Rows from block 4 of the audio encoder, named by matrix and row number. Rows with one number belong to one neuron. Each number is 128 + 32 x the weight over its row's rms, rounded and kept within 0 to 255. All counts start at 0. Numbers have three digits each. After the name is the row's rms in percent of the matrix's.
# fc1: MLP up (encoder.blocks.4.mlp.fc1.weight, 512x128), inputs 0-127
# fc2: MLP down (encoder.blocks.4.mlp.fc2.weight, 128x512, transposed), outputs 0-127
fc1.188 105:150136143112117145133090108173125161112125127135151207178145113104137127150088075132156146126088141166128089163093163137113094114119141131139114101166114192132138091134123149134102125112061079048083161099158189113149220123164112130159170137094096119139129120133142161123150202140156089099094147120148116189162072090122118133141100113227095096123056165126096149140142147053121110143135
fc2.188 106:072088147104128081108147175114102155112113120170084078062127150197092112092183181116086134108121103121143162113123113153115186150181156158163136112133121066106093140140050142134083136173116140162077108097098143116166146144089150137120103148165068142131116153175120085124138177151133161156120152173040141110158122072150148171139109186149138133190172129117101147096124113157085088116128
fc1.189 101:079144139112083153152114197124035132122112115159102078099176128119096105127066183122134164131134114080152097114110075108117134086188119101157163111173126164101085102123155153126152114188129125198171101165120101107095132085145161088054112105110103157135113164135105146129119120224129132121124081184102120131125171129128131096139081159171164109149144126129106167129101103114155116091047
fc2.189 069:134149204079133143159093104147137119109114166090201135134182138081143165113084111142133132092152151107153100155151079093104100106166136084145148134152139159107098122197201064106107133093093183093161142178111127145093154168142129128102145142134124135117123115117086168135180123145061173119120092161127076162124104200079152054154084159095117105130121144153091153134099117137189193130127
fc1.190 108:078167185127127166173044125206110159130131132085162153137132198159096139117110141102144166105072202133116155122091074154100115131180101147071162175135069119108116147154127158115179123113110121147181082118119084081131113118153145133098179150069127064163164118134162095113148123120087106150117090133176116103113147083164163133146090149153160094117150089139100190124126148097175138119143
fc2.190 113:134108160160111128121136147111122083140150117147115065089144119107160179103171117094107154085127078173137103153182139142143152183165055131115145196079119130196103118121118165152058109106125059148169093109099116161134073067153093070161095156147141149117119127093097106130102123144159101158081110060146148135177149094106139095143134160113158173157120140140172183181073107113087150098108
fc1.191 114:095107185145108074170039143107077162109149089136090169177155201146135121110120106108161162138172161127130126103090069130094089141186136157105152085111160117110148086149133074150168084044143117154139171143150124172109110137160132134078157160120111135137130114143100131163139131098124136126100060184183114091101148109157098079171091149130147088127129161138145155126155110120174071092073
fc2.191 128:112155156090181098172139106143148118095157122131221150095179106147175130117136095126100087114167150104148083106150087122112074153114183081154163156137037130148120110178104117133137157186107168114150132122091120168176134162122151084119130135112057149101095161060110149185130188131159159118107098151088095125165081064145140112112092127121149087192132173114108144134139105123121165105167
fc1.192 095:082140130106125136149094185116117136106120106138064134115137162135121113096138145208126132160146147175104118154119093147120117163214165133190093190142172050102028141176120116166141137142099195192127116125118105123133084058147131143168124181142072153107126096129113107094127131160117122116113068162127138078107166106125121105197094146164134115099121114150097179153131100134128158144082
fc2.192 116:184173154082112129148162127170144117136097133130193124091130103105178151132113127113129081133142139140097142177139102108121109165146143067125130130140105137176110130180162058074122119133104129059075154163122151139127061134122117178168181146155087151115101153125155135165127115177080126137138090119146070135151066129076116085141156134095088108143070088127112170198148133092110231115093
fc1.193 088:104177124150130160104147133127147125123143086162103144123156133132133079122101138140093150153175123161072151076110039169157084125170142117129141114135130184122093101158175111096186169144179187170107119156155103162119122094167145171134092166136084145169136145176156160154160150109136060084105088137144139119090122110162138068105058082092185072131122114074091147122211152100126129125120
fc2.193 098:117141111161113083089143162113132125181173092223093134170135087106065080077108136126121113134158133110164153113115098105163122163149057113071124045147149120111107094137142157131139119102142146140143128130114168157130161091175182156118121143096109188150091116133166148094075081160137096101113177155102143144095163115171143122094126158172183139100156143120122087108139103209186084172158
fc1.194 114:111133090160148142118042118118117151148122166159094170109110235132102079142116119131125171142121112189097105171117098131072152104146106217162109116101157190116058085124130138165100118087148134155136122172147075074137172122185104127126182091135122053184135111133108131155172166117147096117122133160141088148095123137152121113197123158152099104087126118122091123116082136116161091119102
fc2.194 093:150112116134095149113101162110144150110129149165100116146171171137065075101124113098144131120142161102122190110118134163141130076204101145107160063129160175107101096173149073123161132107137165145116151120115128105100161127156171149034213152148154079184073100181172174110123096097116118119131145149137096199092159163172116108135096178111105074109157127116093104083136152103172106113144
fc1.195 085:126162140097113094121116153111144127066151140159127118140185117111071134156040190104074124077142145129116131131173151188092077073103158204158105130202169122180122126142130124136156128117115148120090134092173134086155141153075237168086116107149128094147130095147136216130171175124121139158134103126135137160121126113134105129139144183145086136147128113072104136078102143103153135127112
fc2.195 063:154115100079170128092117121111105131136107184118088074092090114110180123106140063163210165193133071157190121152096163120132150123087131132141073109170074198129133156107129162144080078152095134097107138120116130133149146120129105132162054159151147126139121187091143112084154091185140155104108111123157163126116114163107143095186131069116152116102148138196090134146130116108101167145196
fc1.196 097:044121131141057150171134135102124146152150108114098131149170180146090082140167129081143099104168130120100124159094151125123195125225077138140103145091169110092105171130143132130131100158117103193166096122161106099137114164160105131114139139118132116161166132146107082183167146086079088091127106167122185025106161118134109159126127144126109129157154134110153109109118136171149088061065
fc2.196 124:129137123091181128099109102153127168073095158063164112098129090102140141121097116112114090142151124108138124094159073174139098140095208095117170172147071131126147152119085153065060180169145179061114136130131167133165146175127184126143098099134092123111108163090131133125136110188095159157183095128106105156159125156153129118113080117170176125113151081187081124117103153175109173093174
fc1.197 093:097154182106143092130135121088137125072144099200062119128197134127154137124141110127129153099141112147118096118102110114106126116153086138110114066170130124122072070183186142166100081109132157099127186149191146126154151115126190109077127127189100157155083116172164158143131138197155075131114130136054111055119138072133118102188142126096104113096162147104123109127117127166175124086091
fc2.197 103:145193198110109095114116108129187094109130118143192110117154098095100143082091164122090121056135114141076098146127128130125103098099090117158105171113088144148095082179173145108111169120160168089124146123089107171155129082082159133129178140145132118172169105161123142135111120166105124129141189127115048113147144080061162084157145150101119180170116104123140158111063155163143180099193
fc1.198 094:123112092134079139185084203169093108146113139141125116138157140105112188089083105125106193119133180127135123197119104133096163097176113105147145099150114175083070105168168118114145114118102131147141115109153054115147136099152090114112125106133124094136108170132133077130190158112063107135092108144191107152108161095082151123158131139213083137131097133113146189118100101076214133118160
fc2.198 077:141121100125118140194139152113132094138122169136112110152155190095179091157108078157172137163147116063160152123102125064147173103150177113151119088113114164129116154134135121111114108091115178120132145156121152116121168110167094117142075120150150168110113150105109103095104076124054111118098036145152167119083132165138073113187136119149084068057103158141106109173181127145218119097152
fc1.199 094:096102154105110167164123135114145191098135091144186140133187153155085038140149142184129140117131181086120145091126106210139162046115147136165128157170082129112077115147120127102145176113116212123120134126079143128145153112110190135122116099199129120117125115146095078151123188111045142108140083200126130120102129118092101181112108101140122099141131141099098112075134116135137132143093
fc2.199 074:068089195139086180169113102087181070166142145049131110115167171141122186169142142141139190077102084104090106154153149130085119062167104146143148170097150125140104123135131129154094152107121141137157104132137143146088146133103101083101142111133137099119151033157090118151186157112111151134095127103155115134114156168051198106151134131079120161149162114119150128112070121086113104084130
fc1.200 088:089186188174130167178086104071176134104144126077127187147166115137154149194107130132104140160080167082081151113159078179114119085118185144135107117148131149141115081134103141123171195115095205098123091098135189120159157122088169144133128091116153116180116107124153114138132153138041168096125105130127143082086125099132139131163129113092096143114127111156103123103155049123172119150091
fc2.200 090:169127163116159074138145116128125131090119118165130153141068113154121166141106122147097147071136164107160096154117139109075107150062144123131117122111051138115147114108155162115126150137092160129159072122135117145100142148066052083174075108099181130130157154083057062203112156107178152129135210155144173126132115084101141143115132141108153124199117169139117165089098100158143103172181
fc1.201 108:114083147094138101159095196129094141133112153143115122080160150153140176094146161173116142132113128129129076126079103155112156095140129191154094120216137153082084118129101126178097090135137139121090085147134098107176218100134105122042145129143080100178140120143143091115208142184146146095147101117116145146113114089183097132140092125134134068136100189118165152103107088105125059141141
fc2.201 078:187181097080147116125118095149092073124095130107138154094133095138190183165098171161116132134141145144154053156083182085101071115108104157157085157165132122100111061112163123189127139162101119098137099146107112135121126113074064078162137151093106136159168126075117160100140134156181148117097155084138137178117101125081216161135162113111164143197114150111140148105116114071120129131144
fc1.202 095:148123127134106160103141185099112153138123144139058104083152135202121121116183162163091124182180112145138081208099116134114148131155119126174103179130138146080059130155111095173142144177139154169116099107147117112140080138135099138127114143145022141133100103115172135080101109169150170139154109107070126178130187140073154126178128116109168134161148109098103182095150099101131193151122
fc2.202 127:137161120090147101131103098189130140082116137099185149128089048084128163158046125082131075145114193111128121126144078118119059187130156070088153168153102150168168092146193099078160153167105148068134145108132171176122103163125159162140147133111096125137117144096157133149161128166096147148143132122156086179149080139081168106074115100121126118131124116149097178131123148090125188168123
fc1.203 107:095120144141141152113115105137152129139141129126176163066130123190101122116133134123131093090100145171030106143155154117101099111149110124136109187110172161106075159210087094128123172173145131203163115123128134107138151133116125114117191151066076055141162049141150105123236170108140158132114154094147094118111093142108142144134150147099139147159164108094103167092149126077117139094129
fc2.203 134:132179105128151141113101129126153139121139127125146114105138105163134101145121162103150044147136142195102079063100124192115106129135074113122116170092112118153105126172142146135105174172190145161178121135103083136124141124119166080098149151130103078172183104124134094196177141167166115117113136124139070163114111115111195132059063095141156078155083145128083168072121181093100137078161
fc1.204 105:084123165098144094139115102163156142107101162139121146135172145051123122124115116174186116129106147124178085168137134165184113097141158164097143122187128167108120049144157155163078119130109094085099147121093166086134215084169127175146123131140124104135119121182120096109144194187143135110152156130099133140159049124105160114188140134195103102123082163094154148163097135057148121097119
fc2.204 096:122143107094121089088148178134127175089158102173072096126126091154098075143157128089103077103135174083142212149106141147158120133147150134103097042170157139113117104150104097086101135161130121107115165095137147116099160130091194164126184177132088122152104164158194095170146134141134121116149154154125092168123120085167160173087117168194093111138109117107115083075097147138103081118196
fc1.205 095:073124105116060109168118120120107102154107108125120152143166157069149087157066113161177202119174155161107069119095166130129141096141079088142154162162139162121160083077099118170109155111169108109161080133168114159112164148164122101152087128131143157149169087137122100181167149141175100145057144157146179130178147122162108114118107103178122097143121199113181123142126151040136121149152
fc2.205 119:201149151133136146076111077134168130115095152104156096134085143094128126127134109084141116118115084161094139144142133129135151105112119124083131107063149091198157166151153117117136103059165124113113169146131131122111116131132122158117133119169194101134157114165129196131098060125085122146172115101146041130110139211124122090172153129036110150086158059143123126191137181167131163093095
fc1.206 108:124125145146155108111083165142088171113164076155088095085115136206118072112147084139138132132111103152177123157118144102154154116118163116098077204127147159082072121167072106189117081142113080150171127083163072111170135105179143100089164171097058122162123107134178121080189111118188115110087089125100135152104116139128144174116120101099151118152163183143145166117135112097080109123119
fc2.206 136:152133097124179104086094078175150140084109125146133181175056074098122151211080103107152106168123146138114091111125103159108069155063129134116118147114130165168194101110180167084186172142192146098138130145145146168093137163147149165114115091113152088195162114070133101144148119081110112137161131125196119135087126152118130129084108062110140124120121091153092153115122147107111148181140
fc1.207 094:102117131102076094126116194168134152113129140124123137125157148120098122071115122156135216132099128115128112186160161129142156066121154192143114115160141164098062147160172111200098106076037116090128146113087119127137183098168120176120134121136158156174114076120151141060103142152081154132108162158105163087150132092100106081181164184153143112140164154126123141110124095104194094111113
fc2.207 081:127143079108140099125175140097159088156086180146139097118156092097222115141126155157121073185169103094137130076113139125142142134064163158180116079127115122123119079120140133159121161151195193060098180169114156143143150088095130105174151103190070105155140152117142157118120154138117143130092159130102112120106133099130091145175179117159122118128107101113105052120159152097133079109208
fc1.208 101:090089127097093069151076218158081123097121148128127145107134113140083132101161154123097185086156175110140083188134145154107172101130107183176121119219114181094095108123090087150111115119120124139109111122128121087167186112113177179100156103163098068167100110165145122103158134159126136167144088136132137150137163107124098129194127190160158108107108133083146127057080108106132121161146
fc2.208 084:178160093123152110112105121104135120098164114141101106110132044115122180151095129194136112155153104107152079149120145124120059141110112157098074145181124144084099063107182116156120124188122139074158137083163144146131155078113150110099106177117081165170136134098164140072170142182175132102101107095143132191100117135092193134109134104146186106117164161189125145059109069110112138114140
fc1.209 105:121129131135128089154133155128171175119164100128140084140141162136109064085116081122169158114130178111105150148152144097118128065122135160211086105138079174114099133183137075117189084106086134105086171100105087071109124123127165201127115102178129087150096068191166164149125095095088122110169113197099104081114123145131067106129128113148066102117119106114096108143136109062124124130125
fc2.209 076:143129149151164148147138110059134124193167114132119067119124168127139105063193091136171105088143078139151145125120124124100178117157101111075107110054194078138079130163122121140109094100149128153147140149119105155101145130175121105084102149153133148081100079165149180092140090135122100099131099113127115117111176211110135081163122133091162127072219110112134097174157127184143114079154
fc1.210 088:135150150147171186154096105142136143100132149119115130051147138106154151145112137193194157163118094129104096144131065096094111113087163169161059184143171144107073159135116132152136123123122129135140095156157174106164102066190155115085115105097096118138103120100101101066163117052117154095113079132138138066122130134147074098176110138160160131111163111167124149141082087163128111040096
fc2.210 091:196147096093210085056137138168089142133115069183122126115059110163136153127176110164120077139131181143180102180101202117132118160122100143097075083171128099120095130135139115148164112156122109097101155134109147100107120098105120167134159147091105136143133146106211149110100101171177139102140128165171165178059122148107136164093147105110153108161101124093135128130170132124079120164180
fc1.211 104:095132210133162149149134112144173145127090158101179156103163136138112100102111118168131157124093174092139087125179098164098109117119174144082176145167119110157071096153142150124103161111078158101123119104138193137210150098141192130108109122094117181121103084133096127115135174123129194113135104173137149123153067085159141156138146130144106099110174171111103176096148095129247116135107
fc2.211 126:210175142085156093134110131190121178048149110136161140140106117139097118110108094118079104059141178132177127162137123151111091130091163064083123141142084182145106124183147118061134153143048140098163138098130088144148165176101145136130109138094165107103096156118137150159116122168141148112207166130135081170149082142115188106089095094120137107135114150146098194110135136137149147160150
fc1.212 098:149142150080098163170046155112132141113110103127094143099169161123101130146163124198150170116139137138067113124150139131118140063198156154150134163124134184112105086124114149119155116105084123113133176136148115087136195083121103158084120112130099099173129093160132132104213165133147144108111082200137142105121140077093084076150121163172082090107127123106119164098170079098142135077054
fc2.212 034:106137169121123157207101114077160085118179155103139155103150128138128112136088188106145124104135097125082107145144077097119139071126187133196121135130101170101117127176117111121112122150094138151137120099156155162190115156139094090135125173133123134118132131121133104105169187083084115131100146096094126065184081078100144115152147110144075128107144179169066185118077081051153189168106
fc1.213 109:099133139080080169132118144135123135190068186056154120108107152092117132105102126115180127136115164175113135141123148144108146092126067126172165151118123165106146117148164114104123122117095090134123057146098096095195159137185080136125132102115129076172174063134136107167169143173103165133146154152109093118167125175090144109140063145164099057129143164173082131111145154036128136113168
fc2.213 117:126118154138117093063120084125146095148089145162110102158088089064155172189102135139144141156119095123103113161128153066147098132077095157127092114150129128142196130037184138141137085077175107093105147151170191141070080082149091153152093099128156155161176135107129077164089103112125138146102122121194149105106163154094079141138189094138148167094115097171155127173097112132113143140141
fc1.214 097:074127103158093145133140154108137141161151146153096106130117146091137189118115137157115180125168142111079110086136113186155120146177073109132137144134113141140101051162136138134165129103120115139163187146114194135123102090142151113116113143102125118136018079132160108177110175147133111168068126091217155103094132079171120087121114100156115115169096140140139130129130037056188120135144
fc2.214 097:110118180165123113164130141112120077130094109132157122115154153085132157102113150164072177081148110087133105153139092095099180105119132148181114134147116110121125136111096150160114102087115122122130104149140140150160130096091099087147096060119129202095128124088072141087084058118080133173118120157105152077165211096144117105175177157087131207152146120141204120161135090204167135117093
fc1.215 083:093091101119099175214123139088140131110145145058157112139196124192104111145143133125082155150154139096111158118145169143151132096162109141193111165142135132094115154106149029137163096134058152140142102125164105087114097134120141114131119101111093096076114063133133161103182233115131088077144095099103125076092127137118124147134109137158126081101158097133158100099127086137153135122066
fc2.215 084:110098144124181075117147135099124169045164095131123122100141102174110121137174082151168095106105161180169123124158143143127112170116160117108120196094095123140101158068075152121087105165125146149162100088121097128114158145110172099101088132155114142092135092113121067211138152116185141109133107145112151182138126161120124147067104133081198114135141172170142132074105118156036113104174
fc1.216 096:138153139153099180156112128104134131182150183103143146121119111163170180093105139096081143148162134109130153145104141176140098076127073140119109142138124152063123050168163011154116197143090168088118139098144150112126123135080145123131167131105099076105127099151144164100150178123135150177121135110133129141115115118131173132105092195176101147153111098058205112121117111056148096105144
fc2.216 106:160115102135185141141226105099170150138117117109137121158131139126187096154123155139151096161128113072126157086123158104145129100084195105116105067111121100133176123080090121090143138153154146107053164157183189129077141141099108115125154114123114130096159125130163093137113101106085119141128104108138133115095116151132099174096186099140127115121124148091179067184178176118122084074228
fc1.217 072:056140103148129160153128163090148114151129106113106124125144146114096142144120111139083145137151075097058130162169166183097092068193101133118118143147141168122119108181140102138122082109123152133127103135173159116146107060104134141104128112127075107103050067158156138099115171152097146171189096117124099143139154108122069102146188129156159136151079093083175063152133084097214140136086
fc2.217 055:100127172188112105156169154124175080093113117159136159121158127132104125133114158148104118157113151115106159084157096028111133159113130176156139131108090118073147098071121113137152107131174111139086122090140177157141101081103138130117186101125083191130145094107116092142106113071127111164077127161110133096153160051146071143130207142096128144124092144133242099134164132149142091133157
fc1.218 092:150151138176123177193129165091138153103182095169106127173199128130127077158116137133123154208144100105113147069100087162164141093182158100127171139136147123111097101147145133122152155145137176126166159118193137141130113092180207095049123151149116148157122157102113170136093130135136079090106071129135156138094109103129111139093058113123145066103086152119108126101193162115142099112078
fc2.218 124:108142107175145100087115125109105140152177086190101139180123048121099124143104110148147101141195149106157139109123103114171066196137089114061109088166162108103145079099180124127145120126144150132169128136156177147102132096195170141101146146057089158164137114099165108116112102151153105093114142117141137163074160149127159133048120134185197131120124147155128085088108096174154102137177
fc1.219 115:090152144092142105131048189172085150123103165140147110083146139114143103110128124111186176110134127158129050125117092132112113157175083151098121162116100157109096066106156152169148094098147117156205129165099101114113121075186134094125201140116157122192147083124120106127125104130150151109057098159134091153123126141145155124187094113142106111170167165126084191089135158079167081113097
fc2.219 091:072078141155156117080139043108190118146124144121139161135132117114081182143124084147062136135119125069133164127161146113161104102091137178078132099156141143155144122099104138109150144132152159097058142103143209160152140109111155171093136079135115105133122056186127141086097171079136140124139156159132193165095160104181102172118166118117111156092135107106137082124099112171116088186179
fc1.220 103:122118144142063118147137169135140135161144105138122127120161144128093065101103102147149134144096170135105105108079151227112139070132145086182150079140116162128086135202117150106147106165086121142110165102122106090154177134140133163151131120117098110130087087183126171164136212139167121101140127135086087141110083135091129143139126111135068094106086180070096126064148145029096157099138
fc2.220 087:143128129113105205131163186102120078101121170133137107097161175136158120104121111145122134108145149124163158091160136107140149125183157110152215117092135127109062106183117057165096172101093145143142115166094093100144105133171122074137174123131118144116054198130087167154132125083128130146092064102068123182155100150157125116157070192125150112149199131090135117127121114086156125104098
fc1.221 091:117156150147126124061132132130114174099093092147083124117072131139126117158139125120130142135145162099104125188105111123089099140128168128144053143149172123119088091193146090118193082156140142180138177162131124060126148143178105200094085129113144123141082112125174082134110140156068145120110100181128072139025085137088147117187103168157108122101136122095097147103182064123147130128120
fc2.221 099:135118169151164138128091060127144137182130117053148124182063128091139153145147082126174120097083138140107164179125144092115107152130101101054107102098175078187169192142155119125111074079137100115140162148149123122100110155124108170118128109110183092104175089138158116146110109124095136103133157135197087086101187184122130092147176115074093160082134063140133116177110137171119138112129
fc1.222 093:155096150139103148164129121125122147147137134111119114114094124129122219132129180144102093144189121131130137199175133107108121131191130095119123138084113117146071133167175076146086111127063178089092130116078100122116154149096133141119123138132086120081109109186124112096182164169059118127131122172144140138101086127034162085117151165105059107066087094100132130133126147176130178058113
fc2.222 103:131100128125113133154161118110154055155106137140155138156141190117177089164136106126138111122069128193132126103115137096132219112123120134116154117062125105192145174117107147136078100070142118165096104170098094133122142145145078115177116115175204142092149127100043138163108077055132096148110115133116159111131110137190055121167139130093096119127094148090114106193152166146156110140154
fc1.223 110:062128133138062100161132192086132157091150158131109138096189154133110079157167159199119141154133137113084122124098152177128168082140151157159122117170116152075068110185093145149126109171153197155114074126117122100146230096123180167113159090149131114198144147161135121094137156157089146126166101185133125127113148098142131136150122124172115075115132128113074116056141132142117109119149
fc2.223 085:100108170135196074131113070086136124166139133087106142137158150118151166132164116154118202080116103079149095199130168120112121077107095182130048096158154120111118136088117146196095101107136114122148145139178126156131119102090104099104101120097175136100170095124125103123145131095162162117120118134179132092078192142150142140168189144095132168139169119125190102144071079188128089089117
fc1.224 117:058151167086127117155088128148136162093109172081155185088161102133119170116101105187105152115087100094120068124175071137074067127145168135095129179149110123108112066139087130105133159123086129097152141102137157138202179111152229168127131142123091118104099115144121160107122109138138196109158081138101101140132079089118185124130105097118127132106150142151095189100122101129153175095096
fc2.224 148:170123142097146108146115159186128183049164108157155159133121139131061091108110086095069100073120185109149180123148081125162128149132162060082173138117075166169127139170108111026121159151069145128123147090118112148140142183126196160099144156121167139116055156120156140137115099140092144161189121136136088159163094114164119107087098118128119101116126129135096164127138141150149145166156
fc1.225 116:129177120139092123195092103102147153085099099167077169151192086123120147164107101143139107135132065064111119169176080157135022138165151136096158137147142115068113048115131113158093133116126108121150141078163171150101119097136199108086135126097128146118088128128105097105148138087124141128085094125178083117112110071127127153135125162165160120115174163177138133087108075144165106116176
fc2.225 148:138122169163154137172156123140161092139139129128199130128124142094149143099115115081065102097164155106129157104151078063155174139096137069110174146088060142158149188124133126061074149112128153125108124158125096144154117161077107111153121098133153138079134174055083102173148074117069127178169127153121105104190132117166089096115141146102101153163080116103139088171121155178157184116148
fc1.226 094:072114133145072114163078162123140170165089191096130121102143148129101140112131145165159133119127142111091147148128121127077125085173121193171094113129116189070085087177148106089110112131074133132133155135109149089140149120136135149103131171157085086127089064193129148140185210178126135142110097168132144129093107140095098099146110155202100105138078119092104102065131109114200127073138
fc2.226 056:126133181102115131140061108141139148128137134115156120092128158142076155107125157096127143116141067136089091155124080103103109113172094145142124167112110146092107142161176108132176129150145166160134118132132109134116079160122118155082135182142136081159147086156139117115210136134119163126140113128134093082124123170057167057169093130098097090152166119144058192117104098126119199144002
fc1.227 114:118107116144084142107105136108106154125126167143077142155173168136100128181097134075164187120139092088149082111108142160129092136189099176131124076135147138034156087098082141158085153111156135116163117120213164119114133135142129086052157127124146130167115109150127070121164140115157139149081102134187134091107164122140101139127076155172123122107171125176147092112067125132136030087106
fc2.227 136:169184148119144109151182116125146097147141133146200129083150134131177115069120148111074054141173104151125126097159069072138145160149165097124165151112107087170111151160136086104085139119117146096090136125080121168168103147132130103158129160158108198080112175108102174117102109155107120147125111135080084105200044089124125076126114148096128108152127115131103151174185149176130197134102
fc1.228 104:144133190108133083151112122098145119095158151169153071120178097134121132119124140119132170097127131154126105195141139155136174089110113150143110116199110081125077096159140119174112074087166171072076137111103134133146172104142150139102124132208141117162100108160105192098130138194142128116114127151063082094102122082109146131216153148088098133158162191100096113122139131160155086077068
fc2.228 132:151175171104132085083145122126184113114104131174158100088153131116129097085147171115100103071112073148097099129129140158126120106101082145129096118111114107186079087195129162144112160106182150099101170120067140175152154065083167130111156131172106126160155113178142164120079099169137142124131200145095063123102104085097172115172152173118099154169125114068130140112130183173149116093175
fc1.229 102:112093086085116128069108139098111133133061225096169090092146134107176142135154127146161161138157108062160172146167118116123097112152148231113119101172110133121141091138089091186098138147113124096064198159107194099167168101110150112140128056125115062132101125165116135158131150158147156146115180114081128173160094112130111160173132157121123100140159124136162109110101151106149136108140
fc2.229 119:130118112118127158095102109085089164144155089144035139144070124175123087140126103080205119121110118149156136101094140159123105160159138134074109113075196088109150118119116150143135144105159114193225116113151122108099132164176130062111098169073175113148174175119121071147115102151152131120098135080143135135089144175134166192093107127141161126093167170144126154097123134159156070139101
fc1.230 099:106097111141131138178130090063147100145140112089107162150180143146107166150128177158122115128176034070079145142135132136087126071140166098120120129176147146116171121127129109124094131101132120133097177116172156142097069147089157067138128147112084090068106139140150148118205184173112112178139126124122106102170114064163088085146161142103115157129138093149202068170083099118095129114095
fc2.230 106:111116177199129151145144124088156093128152152114127145139153119101116154122137075087138149105153161097124158138198147113160083143125120135104141134127109145120159111073101068136130101089136054124101147089188132140135085094143136102126178113114106124093106076143143097182117143071150113164103128111150122137181148095160063133130185159133134178120117144146255082142084109094095112092160
fc1.231 107:080149135147116122155059127103117167163144165119132100093130178131108146124091112118207140139155138128051131130137167107066107080131122152157064156114141184081100102194113133123145140146107128135122143130099133089192121124109165165098182116114083071166149057145166104113215148151124125068146117129121109113122089126075145105094116146179080125099156125148101189090132111083123103069140
fc2.231 048:073163190077112110126089119167155145089130145115170108051148129155122172137108207096132103093087064127059088145131097081079089111154128150144149182109095112099094105203159118138136143157151179137134130103120155163132108146101135121096149160128133121163175096130130113129168131139119191186100112117119081132143101122057179114149114130134116114149185127109064209109113124122129160102088
fc1.232 099:096100120123067139179157235095075153090174115196105151128155125152090063108148123140132145147116126138129134082091113121159129109179162116109150143142189095103114106129134086120153127149135162163176153076130157112070114085113196156089130173151108154092070147159132117117110140170144079132106059103105146159112095114119171116104087100138143047100150200144113131127120095124121125095094
fc2.232 130:068129096155113136111089159103096145122146106185070128165118068129117136193115156130171135178159112136128124089093102108118086196147093144121117137151164116090168076082187141166156125137177169159185121144161172138083098090191155123096131157075096142202160147088146074135145144099121116100085130112135149128061157141083153138086114120185171130139149148169109123072104083131139105148127
fc1.233 100:142131101120105108132104176150130191085105141143100126072179165122090125105086148110118198125139162129094109142121129178127144059108139138190098129180085168097084145120104076141088168151123154156136116142154106067220143136129170161079141102146104103179122158133133176124131142143119069183114084151133127092111137095129095108165090188180127134161087096099119169049117121161147118153085
fc2.233 088:202165057087179124069129118126080139173107107139079098084118106175132107114142128152113095124168151144176127135079189168143137110103103175105062090156170105095086124122101141149106139171143118112101120107114101098136175129105140112118120164131107102173147152129173128068156090196190140121154147113137125183109122150174190181100103135142198107126139118132110107094156156143103094087197
fc1.234 104:149159155092073168213104156104090155133170127127114119125171158149080145166121097145169100123121158158135118080153134148091133112235151107118136135085168127095083106171159074138148111132074118154168128044138128063074150143194158115077142161124140124159109157160151116107134123129062166085108100125161079162124089142109152095122109137124084062140136163093119150102106107138144094100125
fc2.234 087:097084150131181085105119121161166135108110140116139129096080184120106169112137154108117178114075068121103120136124128111080179090062118197150090115095095109121109157130112175135114104143185139151075119116132102121168137128084124154104100100173170081173163081105133104094156079088083166151160168177125108060109169146143103130203178148094115176146181069147108131160107143153135139116094
fc1.235 113:110085109154112131164157151118130151138131145096109117111176152120146126157160153218096133147156101064127152123189158101157123067182154111170087116183147121122075141151121096119079163130093186088089167156130182123113163065086145140124102078158064143091072086182135120120148181144104153093144093137108162135095123123123119092134160147187084098086111145130150097106127070155125108061111
fc2.235 128:119105109096142117158146151131120174079146101148109125087114118184130107167152106161173077185106127191118138066131090143115147193152153114148135215081116115099107132133072134097126141213148169176119078122120121116095116167167159117131123155165098154130134114096133073163144121124112128142108049120132152163129121146101123145075071085098201069107145123157072196120157140132077149109133
fc1.236 092:123160122106066136159138166145104153178148133090164121131137206103140131100079117083131109165118148122129146162072128165042185099188150142183124119136164156098097111165186120106156067150146148145173097162109130079166125157182092121099138090168132100164170107126116164149176107154074113105149138157148086109084129171074135108161103130170121072097108112086098136100128125114192125138075
fc2.236 061:120132121117135111159140159123114148122173083144108143052128145195156125087146163117095133146075134115121100151100163079123143144132164165172093144134080120056108140107066141185091133195140104170092114075152116110215092128056107104133165163111121116129139202103160079116156131145175147103137145141098145065124140087130139212165157133159122134164162154141112146137119110110079108116066
fc1.237 093:103118141116081136140134197108101148170076158132104148113124146113100134159126115164165145125150176121095149122120143167116153087161150185187107123127141120055089099159147103145135137109109150133125160139130107093137161092110151209145158121180090113109099095231079088161173187184103153088116130150143129105088132160110076113163090179186089097100140127096113161092111088099185107077109
fc2.237 045:144154151081159104087110089142180102091145161139147180060147149154134117154122161126105120146119116138061098169126116085101088113160132197175112152113108164086075087195128101151128146175149166127102091118120116120133085140153161141103219163120132109187141075128148154113206169055126157123131071112116095146099116110128124124172114104096116112138116122108104190097083132106105175156071
fc1.238 111:063127137131072108075126210185115132141129135125143078122125139083109103109149122163195156147083087134107145137144178093140138092116124158190065140137108163102103094132147168133144063131084126081075119140133086107126153098158166185143122066159144146143079057136153138099103122143074155103127130194136113081143099158065115090218141153162098157119154109151131153143137107132130104112126
fc2.238 118:128154087098155105135168125097124076189093172130159140121171142077230094117133113174124128145185108072185122132121106120145125098065146147174089053164118133122093103118131127161103109113133157061109166180106148143141169102089109100160123096165078154097099116100138164120124129153143142105125140155114135125116133123179081117188180162176114124150106120124158044158164105154168091114176
fc1.239 085:096155120121090123145135157093161102166183116114082151098161150133136084153086151134138176153126113155093070097041147111167197070123135175191104075168158152084172140133098161133118105141107110183131115122155163114163149125104097113070151121141130153185155128122107102126160163089192078134098120138116138043142136068123103135130104143169130172111134087078156093100091134084144079154133
fc2.239 100:178140149141150124090118101107136160135123119095146113124108157123086117084153097101105094077154125136124187132157111111155161108135123118036144096085185079155130168131117092089106104085139133114113143123122107125108147146119162157077130146130168124121133082186149168098119079164099143149192144137144054144148161195145162105120137181061142151082163051163120084140157168221145120076143
fc1.240 111:100172191104139124140089139083145150107151130152144143119224119109161137119134103155148142103162123095118099130187040123142070133131158163075153193109149143143089073127149164139112155130149135113200169084149122175094135125162199107064141132085118125123114072142086137103135145114110158130106083159155147086124080086124120151146131100153120130142142223177107167108145121138194110099128
fc2.240 151:159141160111169088131163135176136139097128110144191141120108116103127144090122090129048088079152182093163155116154096102151153156073165066082166147110050124181123157156087116048137159136088138093096139124105122160153125162074151135173105098130135169074089153096109132145073079150103148172180135163133121158173108104173095130094124118110137125141102115108126135158170144184168155143184